Weights of a small contrastive image-text model.
Model: encoder norm rmsnorm, encoder activation swiglu, encoder num experts 4, encoder patch size [4, 4], encoder width 128, text encoder layers 8, text encoder norm rmsnorm.
Training: soap at rate 0.002, 6500 steps, batches of 128.
Data: trained on photos with spoken descriptions (Open Images, Localized Narratives), 101725 training examples.
Rows from block 3 of the image encoder of a small contrastive image-text model, named by matrix and row number. Rows with one number within an expert belong to one neuron, the router's apart. Each number is 500 + 40 x the weight over its row's rms, rounded and kept within 0 to 999. All counts start at 0. Numbers have three digits each. After the name is the row's rms in percent of the matrix's.
Before each expert's rows are labels from the 100 images, of 14976, where the router gives the expert most weight on average: "responds to" is what is common among them. Only what is clearly more common there than usual is listed. The data: photos with spoken descriptions (Open Images, Localized Narratives).
# router: slot weights (encoder.blocks.3.mlp.router.weight, 4x128, trained with AdamW), inputs 0-127
# gate: expert gate (encoder.blocks.3.mlp.gate, 4x64x128), inputs 0-127
# up: expert up (encoder.blocks.3.mlp.up, 4x64x128), inputs 0-127
# down: expert down (encoder.blocks.3.mlp.down, 4x128x64, transposed), outputs 0-127

# expert 0
responds to: text has "trees"; text has "plants"; text has "grass"
router.0 092:484508506548472492568484460505524512468462537461485550478455493445558564440460578486470440449467472409499468544484467517520503484419479468487447483480450532529476492566473534562423506520549475479547484509424505520463493466474453488555496504492544476517536541478533516541473459564462471470525598518492545491501527448526496515600576546517508529440469545513575540435495589485528502464537
gate.12 103:539469444473438510511536537544575435509503448529559510492520484475476472479460540438485477438483538441518533509437580550477549543528527580517491539411517445541531504514504520416479502539460481459522474517552547576470464510557502473413566476506521488489483500505485492511543455491483529469471458535477495469580469447509471454480519449520522421500452563500479379486504472448505554512531
up.12 100:545493594490580530463492518481507471483382527467544490531515439523532561494543546490486448451529563443555522562450515525517536544522537548452547567447523547539571510507519528509466504486517520513521508521523545479564453506506501523448461495502518432546444533562507467575523469534491544525441456570486490463539450440503486464562507497538493419465494547518454447494464433541511548511512
down.12 100:452512492450538514555448526481506554539556514486539450448501527513484462535430535458518565455500539408514468531503516447500448517511498575435493553509501519587489544557529530479532538516525424509515480479518510485472500484498524496487470588540530527541406516539460530445425482545473447515434475528477451454499443486461565495534496516544623510475506421488502492491512469426537439498495
gate.13 096:462429514462521493529529546469439532536524541483485525478475496575568467469467434530470530488507436474491504523536519538463502467522430465507432484493572492515518460441491534456464463558460512487453494544555468604511469494496542532551559480549521527486488497474537493420459465450452497525523500442514548506557414476504395554561471446485492527421552488466531531491499537483468414503557
up.13 103:495495518455509493453485554469469465481454449413499518503472505530508497470490482522465503468473533470491490491518504501433543509390484480507418533508551507470467542499546510576475488445480479535451565538493503500500442431467521485493494413519515464500448462552504495440501573557413462568491504487564530539536513452535495463448514473437476462525491488490477455482525462528433348548569
down.13 101:487533524486427556507436471508576505532529476517543504431522472452499500482512472505450516482515540481516503484476516465540504514439482505545527537539473493471488451497614510478507571488544443368441498512481505506459491435497492549471586489467400472518490560568468477450504508482507562499484514500516507584493460481478526425514478430427480495457500470434467521473521442501460434565558
gate.14 093:450558528527501508534551487430488472496494485405493498480520549482532552592503440529472519537511535457480523499500511524498525553418445481553509475505496555553443465498588535476498484516471505480459529503457477533473491479555458472499458536514496493489519564538486555489510453533535631502522535561433467466455541577482484501473471453574534513449485532470452474516636471478504544489541
up.14 098:428598490482466515429443470503574548515483553514511547444508579509439485523493505518492539529464484466485498521480503541551542478463488517593535396427478509446470494521431495433526543568464515456509510487428496541494478542445487475416488521535479577431435494527449527587551494469514437496540509492511540496543525465503513499523495508441515466500501497543548504492453497537552500448454
down.14 100:649450519541476541514459563492468487524478445464497510505507496434454503471499462494421508473468518451522540494445549460532483487472438509499446535527521463484482487479451523398482485476498487424496541466524532473480512419462507611530537524516484459468470435436442515552444472480458537473474421490515535504422538524457507482473470539539442449497472527464499491478565498521519445553494
gate.15 091:531488493497615573475584450546469531498499455538527532498489479511556462492545512513574569485498424527484504463580550508542516545516549532478456473539437484558476506511497557449508513475531478438476573551475493435446480471462496475569537535524537481543545472522518491499435573497477416483503495521552468500513514443517456512519414523432516439473497502520538499431494455486448562545488
up.15 090:505480454498567547480586468550495496498521412549529543511462528474544474451526482513553592483507483565466524458514548474491546577509525492472473480487471508544487586458462568437492515484519493453521586577517532445490482491497508478584517526506556477497546468502511487524435565510451393484502496533573517514499479438538468530537437524473476476509479509553537487401521470484458559521474
down.15 089:562509493510519591476505521487489509570448450451522504498474480478492489539511462543551476500510543446465548509469452563520489519535557514476561515529507425423553538511410524559452501535482584553523443514508514479465504524516530512516459584537433459574537462444513555474546492494549585471499530496474450481508523489514434461433462488492537449483497517498423548536533537580467462443524
gate.16 091:531415499471469534498495507479529519546504499502506488508464502473487561496538461467496551601536489528553449481469551484555567594454528512481508544458506520496547524497485441479488465486441486463590466479590477452464446480444481527465506476530501511454595437425489527568520476481578503497470489497457499520411528450471469416439538456508498457516557472511542435495498526493480512416514
up.16 094:427550490521517440552471488483520475487522483544472514493525473528493445500491526533507497447524515492409455501514475466476503431595476443506489493556498429460490439483496558568486535563540512511505468530437520539483579587488517519528502500497484492573440481576506444448522522485405447517475467508559462502532518530554512601496450493440512530521412565452452521492507459482510576500505
down.16 090:436467484545491503450498547485457452508513508514468482396494501471558535506530545559549528458524447593541460505536489502522538547503535485499534415522579544559486433498511520549524532466447555469555523471513512513465504514466513415510513480458476553489592524450515517561549569555434515521513465472474501576465549444541469485520551504560483497511533558542547484462421457507522509528458
gate.17 097:534423473525536536494483478458501470451482480449522508566485521493522490447478460495557467521512516514569472484598511461428535430444441538454458470496456427449456499470500502502528553463469560522467497519509509504504491571503477467501526451541508516498575412532487476591481534504484502506438550483579530531435565563503480462521553475542564476523515566463488536422477454509568500522436
up.17 097:551474520467578553504480492523521513521550451498507491468511511475529473510510443507522549501494569554564533551548513508470463369503518458471511514454477480514477474463466493475466574469506538559472477530486474466458526549499466492497523540501440528601558418550533459556494513456576505492431489454485540548488559513491467435520516477542601503492482520424494550457468502449569453507431
down.17 098:445519482500573464508448487551495467462465490558468504528506489472501478440506530480461424451543484508535585485515529463427511508499509512509501491558523477501514507457524533460467498499513654524487483495462469529530532437554473470539482463561508500490507469542482587493539466497448486518471548418479547486485582578499446472468530457556483470464439497531492477446583489523465396481560
gate.18 100:496444540445507453546493484546535510537491514498483560480535485473469484451534495522493494416520503435468527531509475516429487531459556449530438478516502424508529574496399455483480452514484384593554512526587565494466513469509467542484426573495505490518536507475534516468537482443464503489530433546456486531502550546505548530465548562550468512503457509511483497538465470485477588440476
up.18 100:493480578579425506493507557488446532571411508504502452541491562493524562499457487476490529449515539539511484455513521496450547531452460496485544475474447528457465518468512422528501501497540587536565573474484529481503470520477511432535504488510486439474502426554458524496529491463487568544538505463565478473527518536479447519574454549438540472492521571440514473529563558533543561555517
down.18 092:513502493380466480486543452454475478538544521500489481603538521476468477496460471513516512554470493572518522423506451476527446447521527501442544488470503543429474480508499473472492515526504551486564525452501459510481506429548552443459546533407505505505499477437521457437463575526539444491526473607438514547476514516494527561476530537495489520607462536543487491552555524472507467466509
gate.19 097:596459485480469541471556490511486478440518469437523538553536502489529487471452538489448439513433500427564565499523575510458537525498542452522465430548512515506485506477530560467560490458505515514551491530434447451532542531525581429492511524557568461470474484490530550487465502482499489495486411504528507448550457472484518523495526427556505530467492560457404556468546513514480428533531
up.19 093:448531485533558494529445476463476548528444507494473480473490506488470542537587476493580548495562486538453430484482459496503511540518499526512520515495478480465521514526495462538456566555523479445471524444547522527470456465445440504542520500452431492574579490470452515537572555535492516522518582472458507591443552512499496490476473504475480482484498457553624482511393488505535584488493
down.19 092:466524498506516559505487520543479546526463480445488489422415547500505509505406471497512474429580440501511494551492470557533437485495509529497467541470552518371429517457497534491478548508492556528507543515524486480536484495506471534504493491490565511517484533486483498533559410521507553513454570514543507487497625499519482521532436442514484471526494449553545456582493477499415522437482
gate.20 092:471546518502466475545538480520500548518548510498495442554526579465543487531558457546480523501538498572451535421462502405441515506538517501483529457452489464497580565435524481432472498493529512545602521465623506464474536506475458460561502540481396508486437517484460517458456522531541510501486465487523531461503515558503461539458465562508459465506427509448486492452489487512468546508537
up.20 110:412416545528556465527507535525504488455587542494485569508456550468439534495483487496474529520543483503497514502519525573536496510497553489532504499512473549485529467490476476504462508442497525555486506525463495492544474462516498561533537474497538523520506498504458463488515535460483477529595602526461531473484537436430549397526405437452461582510515492456520458501625528439485529474512
down.20 113:435534510442488505533456530502550464553531449446510507425586505484459533469494485456506457529527499563569422428485485481451515428478459472490525449556551546539541501544501503506460559525522499494533498523510450539498458512482471385517539503490535494470507546469578489561479510568481475507479426484485519571495476415548502482528479497542444601550536465577540519475499505483462523537469
gate.21 111:497581538511372481429497517508480563517446508455566515427452550460484507443465496528538483509474481552539519491468520511486469523445549505478555455510466472518496529535490556494510414460502426542462482466493443465452469502487502414473434448586493513426471480459491485502529523498562530493500538472452536520480548505402452537466478552449490481459493521556519437428525506514537536517490
up.21 101:522437488480583509558479484488522439492516551595528464491550434521523494472505534454481509493480471477505519532554473537493445468599521448510522481462486525477513407436533442416430500522497480527526525460526550558479531527488424590467553498459448496588546476512516455470516526534391503483508414512519464478501489499509524442535496504510525481508500478504489509580500444485465417490467
down.21 101:451532524509455383492490461528481492494520512611499447503488465442523542485466487467515540495530501472484583500543484523476527465555516457584544504515564469550530499519521475555528472460464530499398463536417415518469520460509506494494447530524475508431474504468581522547478466499455455505513544487571522543469480496489444516464476578580503508531441467514544515577523474469500540553458
gate.22 098:448517587509509455480453543551455476470544512494505423467565540546511542490541480483508572515437494503530496455516462458467482457475475430452543489475588521599537485528532568460524572461548529500563541478478478538531493508515484503463455479540476515589500519525451530441448547505512433550496438484576565482534504460525516471463493480469494503537593553509493482512495511568503472499416
up.22 093:529463445482522508524510467453515529454431489461452569526490481434499418498509531519450458480520500459493460507585563570481503505568532576454433541504469465430452532475474529473510447504438481553426476499450465483484478475445477479597510587497532444466457510516475475488507500458512575463480589495462500497479501557501438445453509532501531466516458468579516518521498491443537543468547
down.22 098:541510490443425564452515574491437512504515479456486502471493534493474502526508502458466525476505558480512465498478446533549465536502459573575571514520540492534447568500516439501537523440546479497419488504515554508494501528460530509538521450453464536480475508502537488544484446474503526446460493471453430484531514387566489617449493459466515550492463488541572476494474443460471530402538

# expert 2
responds to: text has "sky"; text has "water"
router.2 104:539465458515473467440553507511494503465529485482486528523491496567515445437455452542419468510547470534530499483472571463505428551447573530477460459537449531449532517482540424506514542449443526509487524505506441491505508543484498518631487567485511483505441505496501494479400547487515508464397582501522482448466527509453468566519468480534496504506535518598452545490508517504552463463468
gate.12 098:510415475502469497440484474483489500523559452536380548574493517523435468529568509479533490542576484468543532482511564574545478479600546464480585519474534497499463538452469493456511477461492478517492547443480499482489437502412512515530546486482490475564466440487508535519492524585519514509431498451506516531483472545492503499422465544473470484523465546446519470511514512469603493480442
up.12 098:579498540514508534526570441492531448482436527504538513497560566512541563498489542434501470515467504519485525544453460464454567543519535545491503532465487524546471490444455486522424510457505508511482443520512547464460546500556538477498530460455495528410498525471517494448532454452466409507501563560445503502621461492474554437518483482450500503471512440465571578458499470530513528526565
down.12 102:461566513531514506428489520423444510531548563506537555477482511468422538553434517482543485480519421551512428514458550505522565443453500528488448454505509471510448476465518508550532466522454511502461474458457487541518528512449499525532497518489425520495471478456486547607559552490479500478474528574492499520545555513477570474471552517500502410519546573496490548464550422481445505565526
gate.13 103:503459527454470489490619534453490525420476484460499507451535448529535468504452485525530441599531602553510503528437489400442521452463483438524468592505514456490536494533559488454489471496485528481455560545505461483504564514494554432506436453460498502505484554526448526463508611478478509473514505515538461507532558471504486531481482459503558483492542489468447458520443483487536506506523
up.13 095:534533475526482489522424451524464495605551525519531469514482544471457543517567527486462564474446408484474520486567470616601440578519524552477566449523465501476417493469489510515504538503552486536573431482489558485468447496475474569492560530519508476485530488414516483483482427523501462548494501453473546470463471523491487503535529503465471519478496538523544536457511518474446475475486
down.13 093:486460482458481460442460570508475534533456467469410486582564575516497555535460469497484453497492463495535458486506518464493532536474476519493425540491431453392501421500503479463485464500487480458537497502481507533515441450510414567512437460474517572449514503536498480487548524472413483543490411477528507484492509500471494504501493516452557626505498542508547491490507470451455507513579
gate.14 091:511537512532474451497539490608560542395511519493467492495501520448519577488462536520506519480519483502512460489536491482510434491506503547545481531500540489463502481593395484461484488530491472480441530509600466498474547495461471442611518478508542452498478476510511523464520579501505533474509603464483468460489456427495415443495499461540515527476517431504468566519465519511495413465496
up.14 096:496498445497493500533520526529549469448543476465535530500527493530504545561511441513532495584443479551601526461548520525508478493464534527452545459502474458576517490442452523477557578521555470462515494568575484535510560484493536485572403436479521437478480551515504518485483562474481464573499567493478471421453494475495501500467429527497545429535531516402459454536487518503513485496469
down.14 095:507436562501481513485513458408522462498538505467535459514575444487458503465549498454461490481550506505392510490484469508538518534539531549530461484521506521488442490456466511567431477449540486476511541495566496434482533473490527505507509524513447514514406559456468529520511469481477520502525511454571547465552490548451552504595517557518559453537466596471488495486589503467532411438496
gate.15 095:485507458448554517487473537495471459489439490546513539560515462473496471469467508489512421475572476488568502553458535443526537451513424512479485535538547504502523516503546514520490465503531531480537522506493491454455507563485552501530494535514501543580461449559421552517512591458528419462519429519529566524436504511532550496523486498513473550510526589373572475462506484479541439501567
up.15 092:499500532521533477469567517495478474460433518478477490462485525522493501473523499537492473505527481535560552499473521464556464438540457585541488512523518491548535555558575466500469441557503494486495513498488492542495479498518533453494530476457494456547462468532504514476468607502464463482479535523472474505426522412402490633481463465511402496513543550429452501525444463440406489498449
down.15 098:527505535428490574508490400579499431409500496509469450520519537581556457504519508533480503545476495513495511500543515512539514559496535466554459435515547487474444470476532570513550493508574511489510531463493491541488494523472533409459534562406519481466479521567515448495492466502590529540527542505541496424548518480492418498530522451558507497463524548509497505500432484560554551464492
gate.16 094:477452484581492534407514567451546442440500532407526490432514537551438483549498468511569563491432489451466531472528471554523458487476554492479566527546517522520494517449494464468445482537435509493517553542473580456518506543464489440556571532466451460481479467554478444548484468494527530505453514464501474510503552500494473505447478472476520523492476500598506451507556485571527548552510
up.16 100:513581437497452502478462523541434484523518483548473444531455401506391519559520475589575527468476556488507493488481474480513569471489442590537449472545449480482539520597480577495472506510458503479448547468439414486470457510509525543565483512519499508505561481482463574497497541492444533475482448550488485490459480513504476463500553521568496497519520533487517514560542481493476512434500
down.16 096:438522453456437459568512568505519523481464489513472548428559515569507501541476485538580507527528445571513557521496481543496522547487498482452516622464508495572513461431482560528470495539549455499478512478491468462466517481484533627531515505442546466561536505514479480504532482495497492511464464432509532485482533524451470485561449479491530462529410528536517480581545568497473529541520
gate.17 105:550479418571468497487433515532521506509553482482499508477563405553488460499469522573489516473506515586432527544479559531557492456579414472532491471468512517489510529515450469536490501532510504403528531511527427563540493497491542551465503513508488509541519488501496518545497528547513386569419455488424551514513548494472509497473540590534496526513542540507437497489491457520456502460461
up.17 099:562462444537482517437446541507490500548575489487480486484533447539530494522448491517448528472548540569432541529474527557532455508560427456519456474497486508449547457512457462518527498547459515438527488420570500588532482481479571534477479508477453526490548484493490500509461502510574407562440512525459525540517539543459499500513537600515488507545524576506500546464556506514434512487429
down.17 107:475531539542525503464580427465502523521464465500477543490455551532511577451539535456521530554481485453463394421456493450578480548512538454453486567483449451509409547513474582540455509523437506520510490488521510551427472526498489460443508545451465515524513490518531490528533483526475451570543538479541492495461484408515481542488451459524473467491538470516435492418508512503487536532560
gate.18 099:473438417521529561493517459454502518454503494528513515576524440494495559456586477490472521518490504482448442479553499476481536497541489484457543430527389502451483376456492503475547490494530563448542472553496420513466484535543525525478489537588494481469489496467528528562524478541485527550495457540574532526496504547585512419513560497488488491483476438506558501487476481531486514565545
up.18 084:556539541524500434505450501551513501529508511432513500464449542536518461474388532481534509489463485522505555530467474543515488499513498508534471574410578514589498617508502462507471503524460436587478532481507557490559527448447496505547502443409480506517503505510458462463477492464525470465517510426415504442546508511405465522501482526557543523493516535541480533535526487491480499432473
down.18 095:529504499449492534561505532465464443436484529500482489496522468523517536451519489496579511424476464523446457510495544492549541534510524517547483482462466422601541549536511489525480469468578459629483515448439473549484483466530497452438509436531476477531477482501458534507462437465580476391503524569537566540480422521465436462500496484485512475459513475524484475474487508557480486547469
gate.19 098:445492514541494488549494489483511447491398575527499527553452586563544504451498455556551517442498546513527551528468408477428522539482443475582418431509454457522437537488543537543529466586539523456508495497549496479489511512529531444434554492467451468469500448482496529465486542458480473516489474456506489444470524561504516500493473515503443482489535500433545534503572468561448483489491
up.19 103:493496514503546425533476528531496558561349548517506519480485560569529546496565464610514473514503472502425514485438452507559529495533531536543425481471505455531459488532566397515546514498572441443535488493459523511490457505510504481460476523495407498450536463494555520477503476495504507475520479437468490466488444495505532480519481537478462530461504568493476491459521511543408501506469
down.19 107:477459453452523422519494485480451561501439499536585555482489519493488496500522500505381508571492526457520490543460490486485493509544464462501473560524501506556423533501550556459474521525538431462507574447520463438471466476539509453467459463502494521483435429537509436432471512456520436517469480496498542541481502551463518548544458474504535508507535455417448557475471431496467563425537
gate.20 095:519543507514497524491523482524438499550502469503485569470474602462500456516472447509516544500481493531497552472454517475531405526548513475547523483505491520537493483488430459432531477448414503402498605510439464464503488478401521502443516488551520466527484443547541560461536538482521490522501487492507504486489454475465527462558503530505483578559464579527463573544473432576516440519525
up.20 106:464488562442438524514500460456527483474504481522546503509437572568498502453454477502463483465517473496507468427527555484525477509543458472529506587521549533592533509471533439458465513475498488507509506540529468520492491450413505424493508466605567470482510527456469532464499534519450498479461537509514567495402479519463512612449554563519508437508519459534523439474537425510553506501501
down.20 108:539427600550472527502482490505533484528589436484506447480483512456532540545492489472468461495558520519455422473454393485497525568497500471368571486491552492483478475560547451438535532515507491513532514513528448531453551449498508535503477504540486523517520488509494393520483538493529488552505465523491486522553457594472481502477525513526490488464542545425493512482555584494543531517465
gate.21 098:546503510477483472581442449454461559483555505544508520545479542433503586515478454504527550463520518478444473551531498610561479452478506522439497505486547494493561496540529522450545528494444456504578495530481528540509484486448523481458518507537432460464433386508551505516501537489491496519528426494489534441521545500558532501606431477431517553441493540500464460499508504529486488483463
up.21 109:405467415509474487463554536543553493499436528499503485504455469492470455479487481536483492546589521512500541575483456494442460580564487456500467404474475503530487462487518429554488495534551507500536450491471543534447500464538473480484440499511522538520546491541453488484555463480528497538464524483492536598519497485466466549481530535548545489601458508558467581512476462500547460495598
down.21 106:536560472497509453432507512580510503476507584531502528482455486525467546536553536455569561490485541509441527499549392531573501589545499479457541464468445456545488509528509551496431442529466499441453521486461495461517500508525502527448483510470514544561530462463528525499525537566507496512561557481578549525537502582507516528501541526487418506483545530554434461451546496454550525514519
gate.22 104:509531523451506546509550430486480423509499461455487432549572484504547459561446467533464506540416497492548466493481443477514510440486504553550509506552528464516567448508520549533566502495531478418458484476478517530526449519525485460458464563513571546524514537460491479457459512476601473468504502453568576459417522517449477426520519541537493523484531552477538459500555490512481472421539
up.22 106:492458472504495445572521493528436499415534494539480543509491598493569495465481434506532460483530520457447556530508541554439553477472517429463466514525494512463472464542476463518576486503453477557542525451529463523517531459547504498482600498447473484413513502490549487572567457503428484469447434554554509409562485506467454536455435490530496455507485503496465488535511534510544498479532
down.22 105:555501442497475410497471510473508457543508568538548540472514499536601525562407489534515467483538420540498480445555502527496472494499451473512510425559556469509572499539474491502416508517532530462556448510494482517501505473455615472434537441541488487482481481497471586460462501536465472492498535497491568494471525491495453534473500516474429535456523419456535560504475566527511509522543

# expert 1
responds to: text has "playing"; text has "dark"; text has "man"; text has "guitar"
router.1 105:454437474472524523471522473446464524520458435507442484521487472424547443487488464537497462481459460514498450506467631469449501499570498516508450490504522530478576510558461539473484568472457492492514470509493579495507471548489470575467535607549518497499465529495523527547533469511524514453478532460492562499441557476465533441473559486488496538518496453489579585452487544506506389502514
gate.12 106:506453595499489566499487562526499480462450582444517514449489541545510498483526500437462427483460564525509555529517503577544456449502503425484514456462539572545447518535531555525474484488433505471538424486564546474495514517535483478464502488504468519496455476444505538529506517541438420408495566559479503472502587521507556542516479497528456517473454485515546508504457516464425433511467
up.12 100:513566539490513478484484496514460527512504491480524498484475459508520473519437524493441554484509503460518518508448508452512490408472512539522575561541464477586488528557484533478555422465534518403517541511540509467535487524512539488519589594559534571488493485498454557511479406524488518504421493485520466496544458526537572533463512485498552619446426515491502532529485535421452507522481
down.12 099:547460518475505480487484542484561465593532556481535502558500431544572484453454486469473460542543527514498475552508618516501512527532448550601525529447577531515433498515532507475511469542494509512501520463534478477543453502439561472457556454451466525490450528500523472468436431538531480514556538467503510545523488437512512497539404477469515523517513496438472483469539445438488410517513
gate.13 086:495476539425499491510549500528447507478507547500510502482533506503497497450535604491494419533531485493448477490526518529567497502514470516446532504420552432374427510509619518531474604536477552506548543473544521535500501554484596501525480482502443486477479490501429472465496517496480505546483463496530444575507547468507465450536504522454486497479521474546504451543482504558419521461458
up.13 095:521574453510461451547525473499534458524549506496467491535500459495552413436587474549507509546597534544537514521478518581576474498486556521485512465515462454506571499503514484560517495528547486498453490444544493533554547454519488535493517592467588449528529445537531479520539529516562508436524567508499498485478491489525527523461465539444538561529541555531506506499519415451550519526569
down.13 097:505475509421445438537458521484457472506490504444501534442516487529471432514481545572518567520558541635448445572483483521491429555556570479503569510528537538469496577505509501470459471469553507452497446486476530529531438493516551480482513528500464479541517449523551458545530447532494470546517540453518501455476492519508511471507537506489428466505430460517478571507497496444518414568486
gate.14 095:468445530464515570432560605544526441588518514539486458487518539482477501532480518481554508566530560493462520511577504453581490456503458494548435496537469453529544544520504450528516478471483502445510511559485498500526483525579532410462497533470459517520485523489527476521483467484482507468571515447521466574457455493419519487507531523540424572463561434475488492488488447553489427506510
up.14 082:507475478510524551431522561587570451598472576501497421494514445525431516563467503457496555595473509485448478410564494505536502481502476501526470519493420448492537443538484463501520523508551494521572452565505476437513471483485549450432514506483522518546494514490526539531460453486537530496548513415487528543474481496538533523509507464514428552528526476501423537478469491487437491478548
down.14 093:447416534549506478440489500523454576522534465389460539441487551453536433588579537512454481522490561465595477481506564547517481516451512495446562501515522500499470533509503514498443461489487524476394494480491498485519435460475452524500535523490420517457474466454562551498518511540464461454525459558529550479449528477520492466505485533540501535437529475426493527503499500545516453532535
gate.15 100:566494430547498416479561486424455469531434479548565491503537476508487554439494472446524451492513523536522496469562514536452491540449530415463470464516505504511403528458522509465481516542508457550478474562464543543481447452448472569517523424475567473484543460554525564565502523474475562459534509484517493527523464454484515464536507416486523443514479410465464494529510549490512452490516
up.15 096:596488517526559467473428458549485466435505529476477513524498514511481487536521533464514506496484468516463544457494460568543533494518499536553498550465406514497535585611552503479535510443486528458470499465532495413502521485565528457498496547541481451525457478502448555514560503518536371484541456484488515497471513463470494546549465551503459506526506537589467473492448466484426517441447
down.15 104:539570496524492464539403564454494501492450482526458523491588553425467495516449527516595438441506504501564468518481511526508457454497421472440551521512527500506523496503466429504433470475469512587522444515504485437522513536508490530555436543477544479519507514429431451520590535516498511509524500536513424543497431513490501530492590538508502479436523523483498457478560522529513499449458
gate.16 106:458552478515455467453498515571515503566421468473476519492537533436529529512476510392511501518566494445469465412486551499528529525450540504470498476481517523556498542545474521503450485579501513534537513569558546497544586521612446459459515463509534457496522473564526412474512516468501485489527476550457527500543493471563504513511493497452544507504544495536436581561545503493497569505444
up.16 110:495507491456463480511531471566504537483452474446492508489494526476506558510485542460471543503519515412512478467504479466559527512478538510440553435468477505576618555535480482511450449485489506537517492549540526493502518514596475463431524512496471442520507449576508489460525557512535435532519490575484461528518489533515569497504423465427539518546616522517437577552474551497524556527490
down.16 106:519493536458502523458427433493470535566498511470501557487508529558472484433521436451546473523495457435483558511493535524496476469519468547521475534493437486564582474531439472545440531513502401384446486509471515496547530534558479556488524531510497540520439508493448439435551520478517499485559531443534490524501479552478461511522506526504458517524427492523556540504421483594480434512477
gate.17 115:475466497515507433530570528476535538458576482447475546526535502523537515549455501502490509502488525419489436462508430493509570563460550514469513494494465467510566566513455545464498507424497476465450436527533381475510434508519534503476493552532525443508493511542491464571497489515447488489480502496434527551510471513509466491551448516460527456572556557508473425506428480552602495547469
up.17 124:543534494437485407546492485573476561477468506481533505471511526471526462552577515522512536546516484457516500449481459477474537510429542527501583501535507483567481454485456492516500504526533496448543536550556460452510492422601516472478598528492519503395497622517521454570489501497552502491532537491500503512483461469479498469507549500481491525546568564440502474461472426488525473501441
down.17 113:485566454475461560523615534522513485504482520482512558543537610567538475426524509515493472562483433431518506531523494491511495482538419462481491514520505506430478500500474479477505531491466480484414502537516467520509569471521481518449506482498550403530528468576546450560439591515510465507519460523488469490485481447593477419538449521482488496540474505447504532495498588475523502460492
gate.18 100:516523445528517472497554528522457596531414422518490551541570547456545461500413495513496541468504470475511477516451494526540532519471474529489531540569506414520503447499466542518512429552466473508498520463507555479473476532509471443532397557504433446495464505520531571499456465490499458518536518524495552470557526469483539454558532548438508534523490508448568447487404541475470470465486
up.18 101:476477559440543499527461509510555427523464534562500513436515495486458493509500491414499476484542476468387552452570537475479444500545518459459526507454535544505486528459518466509457524456529540489430501529487478522494531422492509605506582436484512499471526518512520453494510478527473530514483497516588479481446550565499534460425441491567414479520450450527479529486556423522514503501557
down.18 095:484468512551466514476471517472519522528478538529511462505524546501402561519447540521469518526489495512542481504538498441506490543467472551493436530488479569435460479528513512454448601419481413534429562508546531418514493537508493432544545473490521493477479479549434550496460496447462497535454440460535495530561513577551461501534493466515528421501523461443551544471541456502501441537427
gate.19 096:509499497468570541539435415468479510491535520531473534501583447572539509463500542378524466522490458513489465452463503547466562426455444463518470493467489440498452446584414479460501555499499458472506457508494494512495563458491500516527504521460503550529513480514478500555506497474443408497531507509558634477556525505517514539482545452508520499434520530435522474519537531532535474517487
up.19 096:523505538484543500515451447504505472458506479518478558473622505544542524462496546459483486503517478536473529467541536553447518447456457491545560571510512430557480490526434432496519508489558497458490515472506504469476582438464438517508542566486463555497531490505524483555527516481533480446546509525440584469553457497439489436485511462555536441415478481438527499552557525540576558514490
down.19 094:499536567540490550464444557536503473497500513427478410477502558525515469472477517506507476520514572525519532485542557568470496577535509479564498432470473507517434518433483523488476481477475611468481513448514507478545564477545511501521453405524484504503508454512564506429469422555493490452540521513463518416407495487492559501541492493485598576512511514573478526471517508516505455487519
gate.20 104:548492522501454432459490524475538529485504537555522537539514533505481491516515513432485540427517528519512512529443500553471504450501445484401485549432473516439526487528507501531486518482520485484494478501457381494500512491565550534460507461580484460412453545550565558498499441450507561452512502480526520450536491454423505567515544522484429647494489533517457493484484484517478509556517
up.20 104:544497486533504457497479535455471470506489560491509564513463518541519495519493511455539580408495496535535479642503439550499476449467484492410492530450503539398553513446502436503482505454517520485523507456498480436499553480565531509477510461443509508515464473544486452488525451439501522564524569482508531442523479543517428442463496547502476606505559547516490527528509512571492529547509
down.20 104:482493504539518475478463448557479527437481540427512471470539492429496440471465483513453524449503464544479481492448551510494507454491532517419469515483456517525563574479532481476491498501525484483507550500455521536472479479461456436504526515514439461514473457502464516469459556423553493460546572399346515566444524536503468547458529529529489495518520448443508525511488577450586509513492
gate.21 100:578517464491441478549535461507558539487475426519533514465458513505518554531483492528512405527505514462529543537516475494479543542589405514497516524471498470507540472553475508502513543533476492511444457492458528554573470575504456519481496496524507511463476471460463447521520508451487525514435450506399525440461475439557454554576474442479517467471490597453500496432454456413507534506528
up.21 092:535539529503528501478518535500536443436517500496442521433478534528494504500527498413569508520419500521467549549490467567536451501486466504512610522472513512460474510429414518533518500529480535491533527473537532519535449491503431515509424496537426465401482478491532501464459533421554460474425488608487553473526521502534482558547539541573526537487496527508550437481510465534477522478460
down.21 102:507468508535469533499488448502420554481508422499526505493456481506498467547535480548519520544496459450519524517505466577529503585546467521478477502484494453534503519553508465548526547528462393466453523464544495434439511490537531514400481516544468539591456537569484517444491518463511448586481543510512465473519487542551548565557501531480481459486460516491427525475496569386475467503530
gate.22 092:538501538492519511510572597439491501471445564478454532483447478538496524542455474536463536524590482546502534484482477586503450504489527508489602509454523496479494514541443440517473574617552565494482475551515511483529537547491547508554517499512606470463541536461556479452486512472500540510517484564497452471504514534524541505422552529513515509542483564518490467511441557488547459453502
up.22 093:552446497445517474443533580438486486499494528545558530420512480493474372548491529444504517478524517527520515466477451532513523522527534530540565466509523456517457507518459468472509493610543508443557485544537485431498537521538524463503523532536489430463503444476514579424454474458478446465566490443524535450581488591539475490462492547535562501474546521504501516498455452506512500495495
down.22 092:512576484521495533472504501512467489418505600478491516521488424553436452465493489450438483495540511503516599532494510463524512459525568459438517486504486526494500464488472520459457545506504382467459446512454562462465499565514505500560548439499449508501509524513518463436535505566563497503478462552500507474450558512441506477509497542516518484524504447455551499547479498468497469631416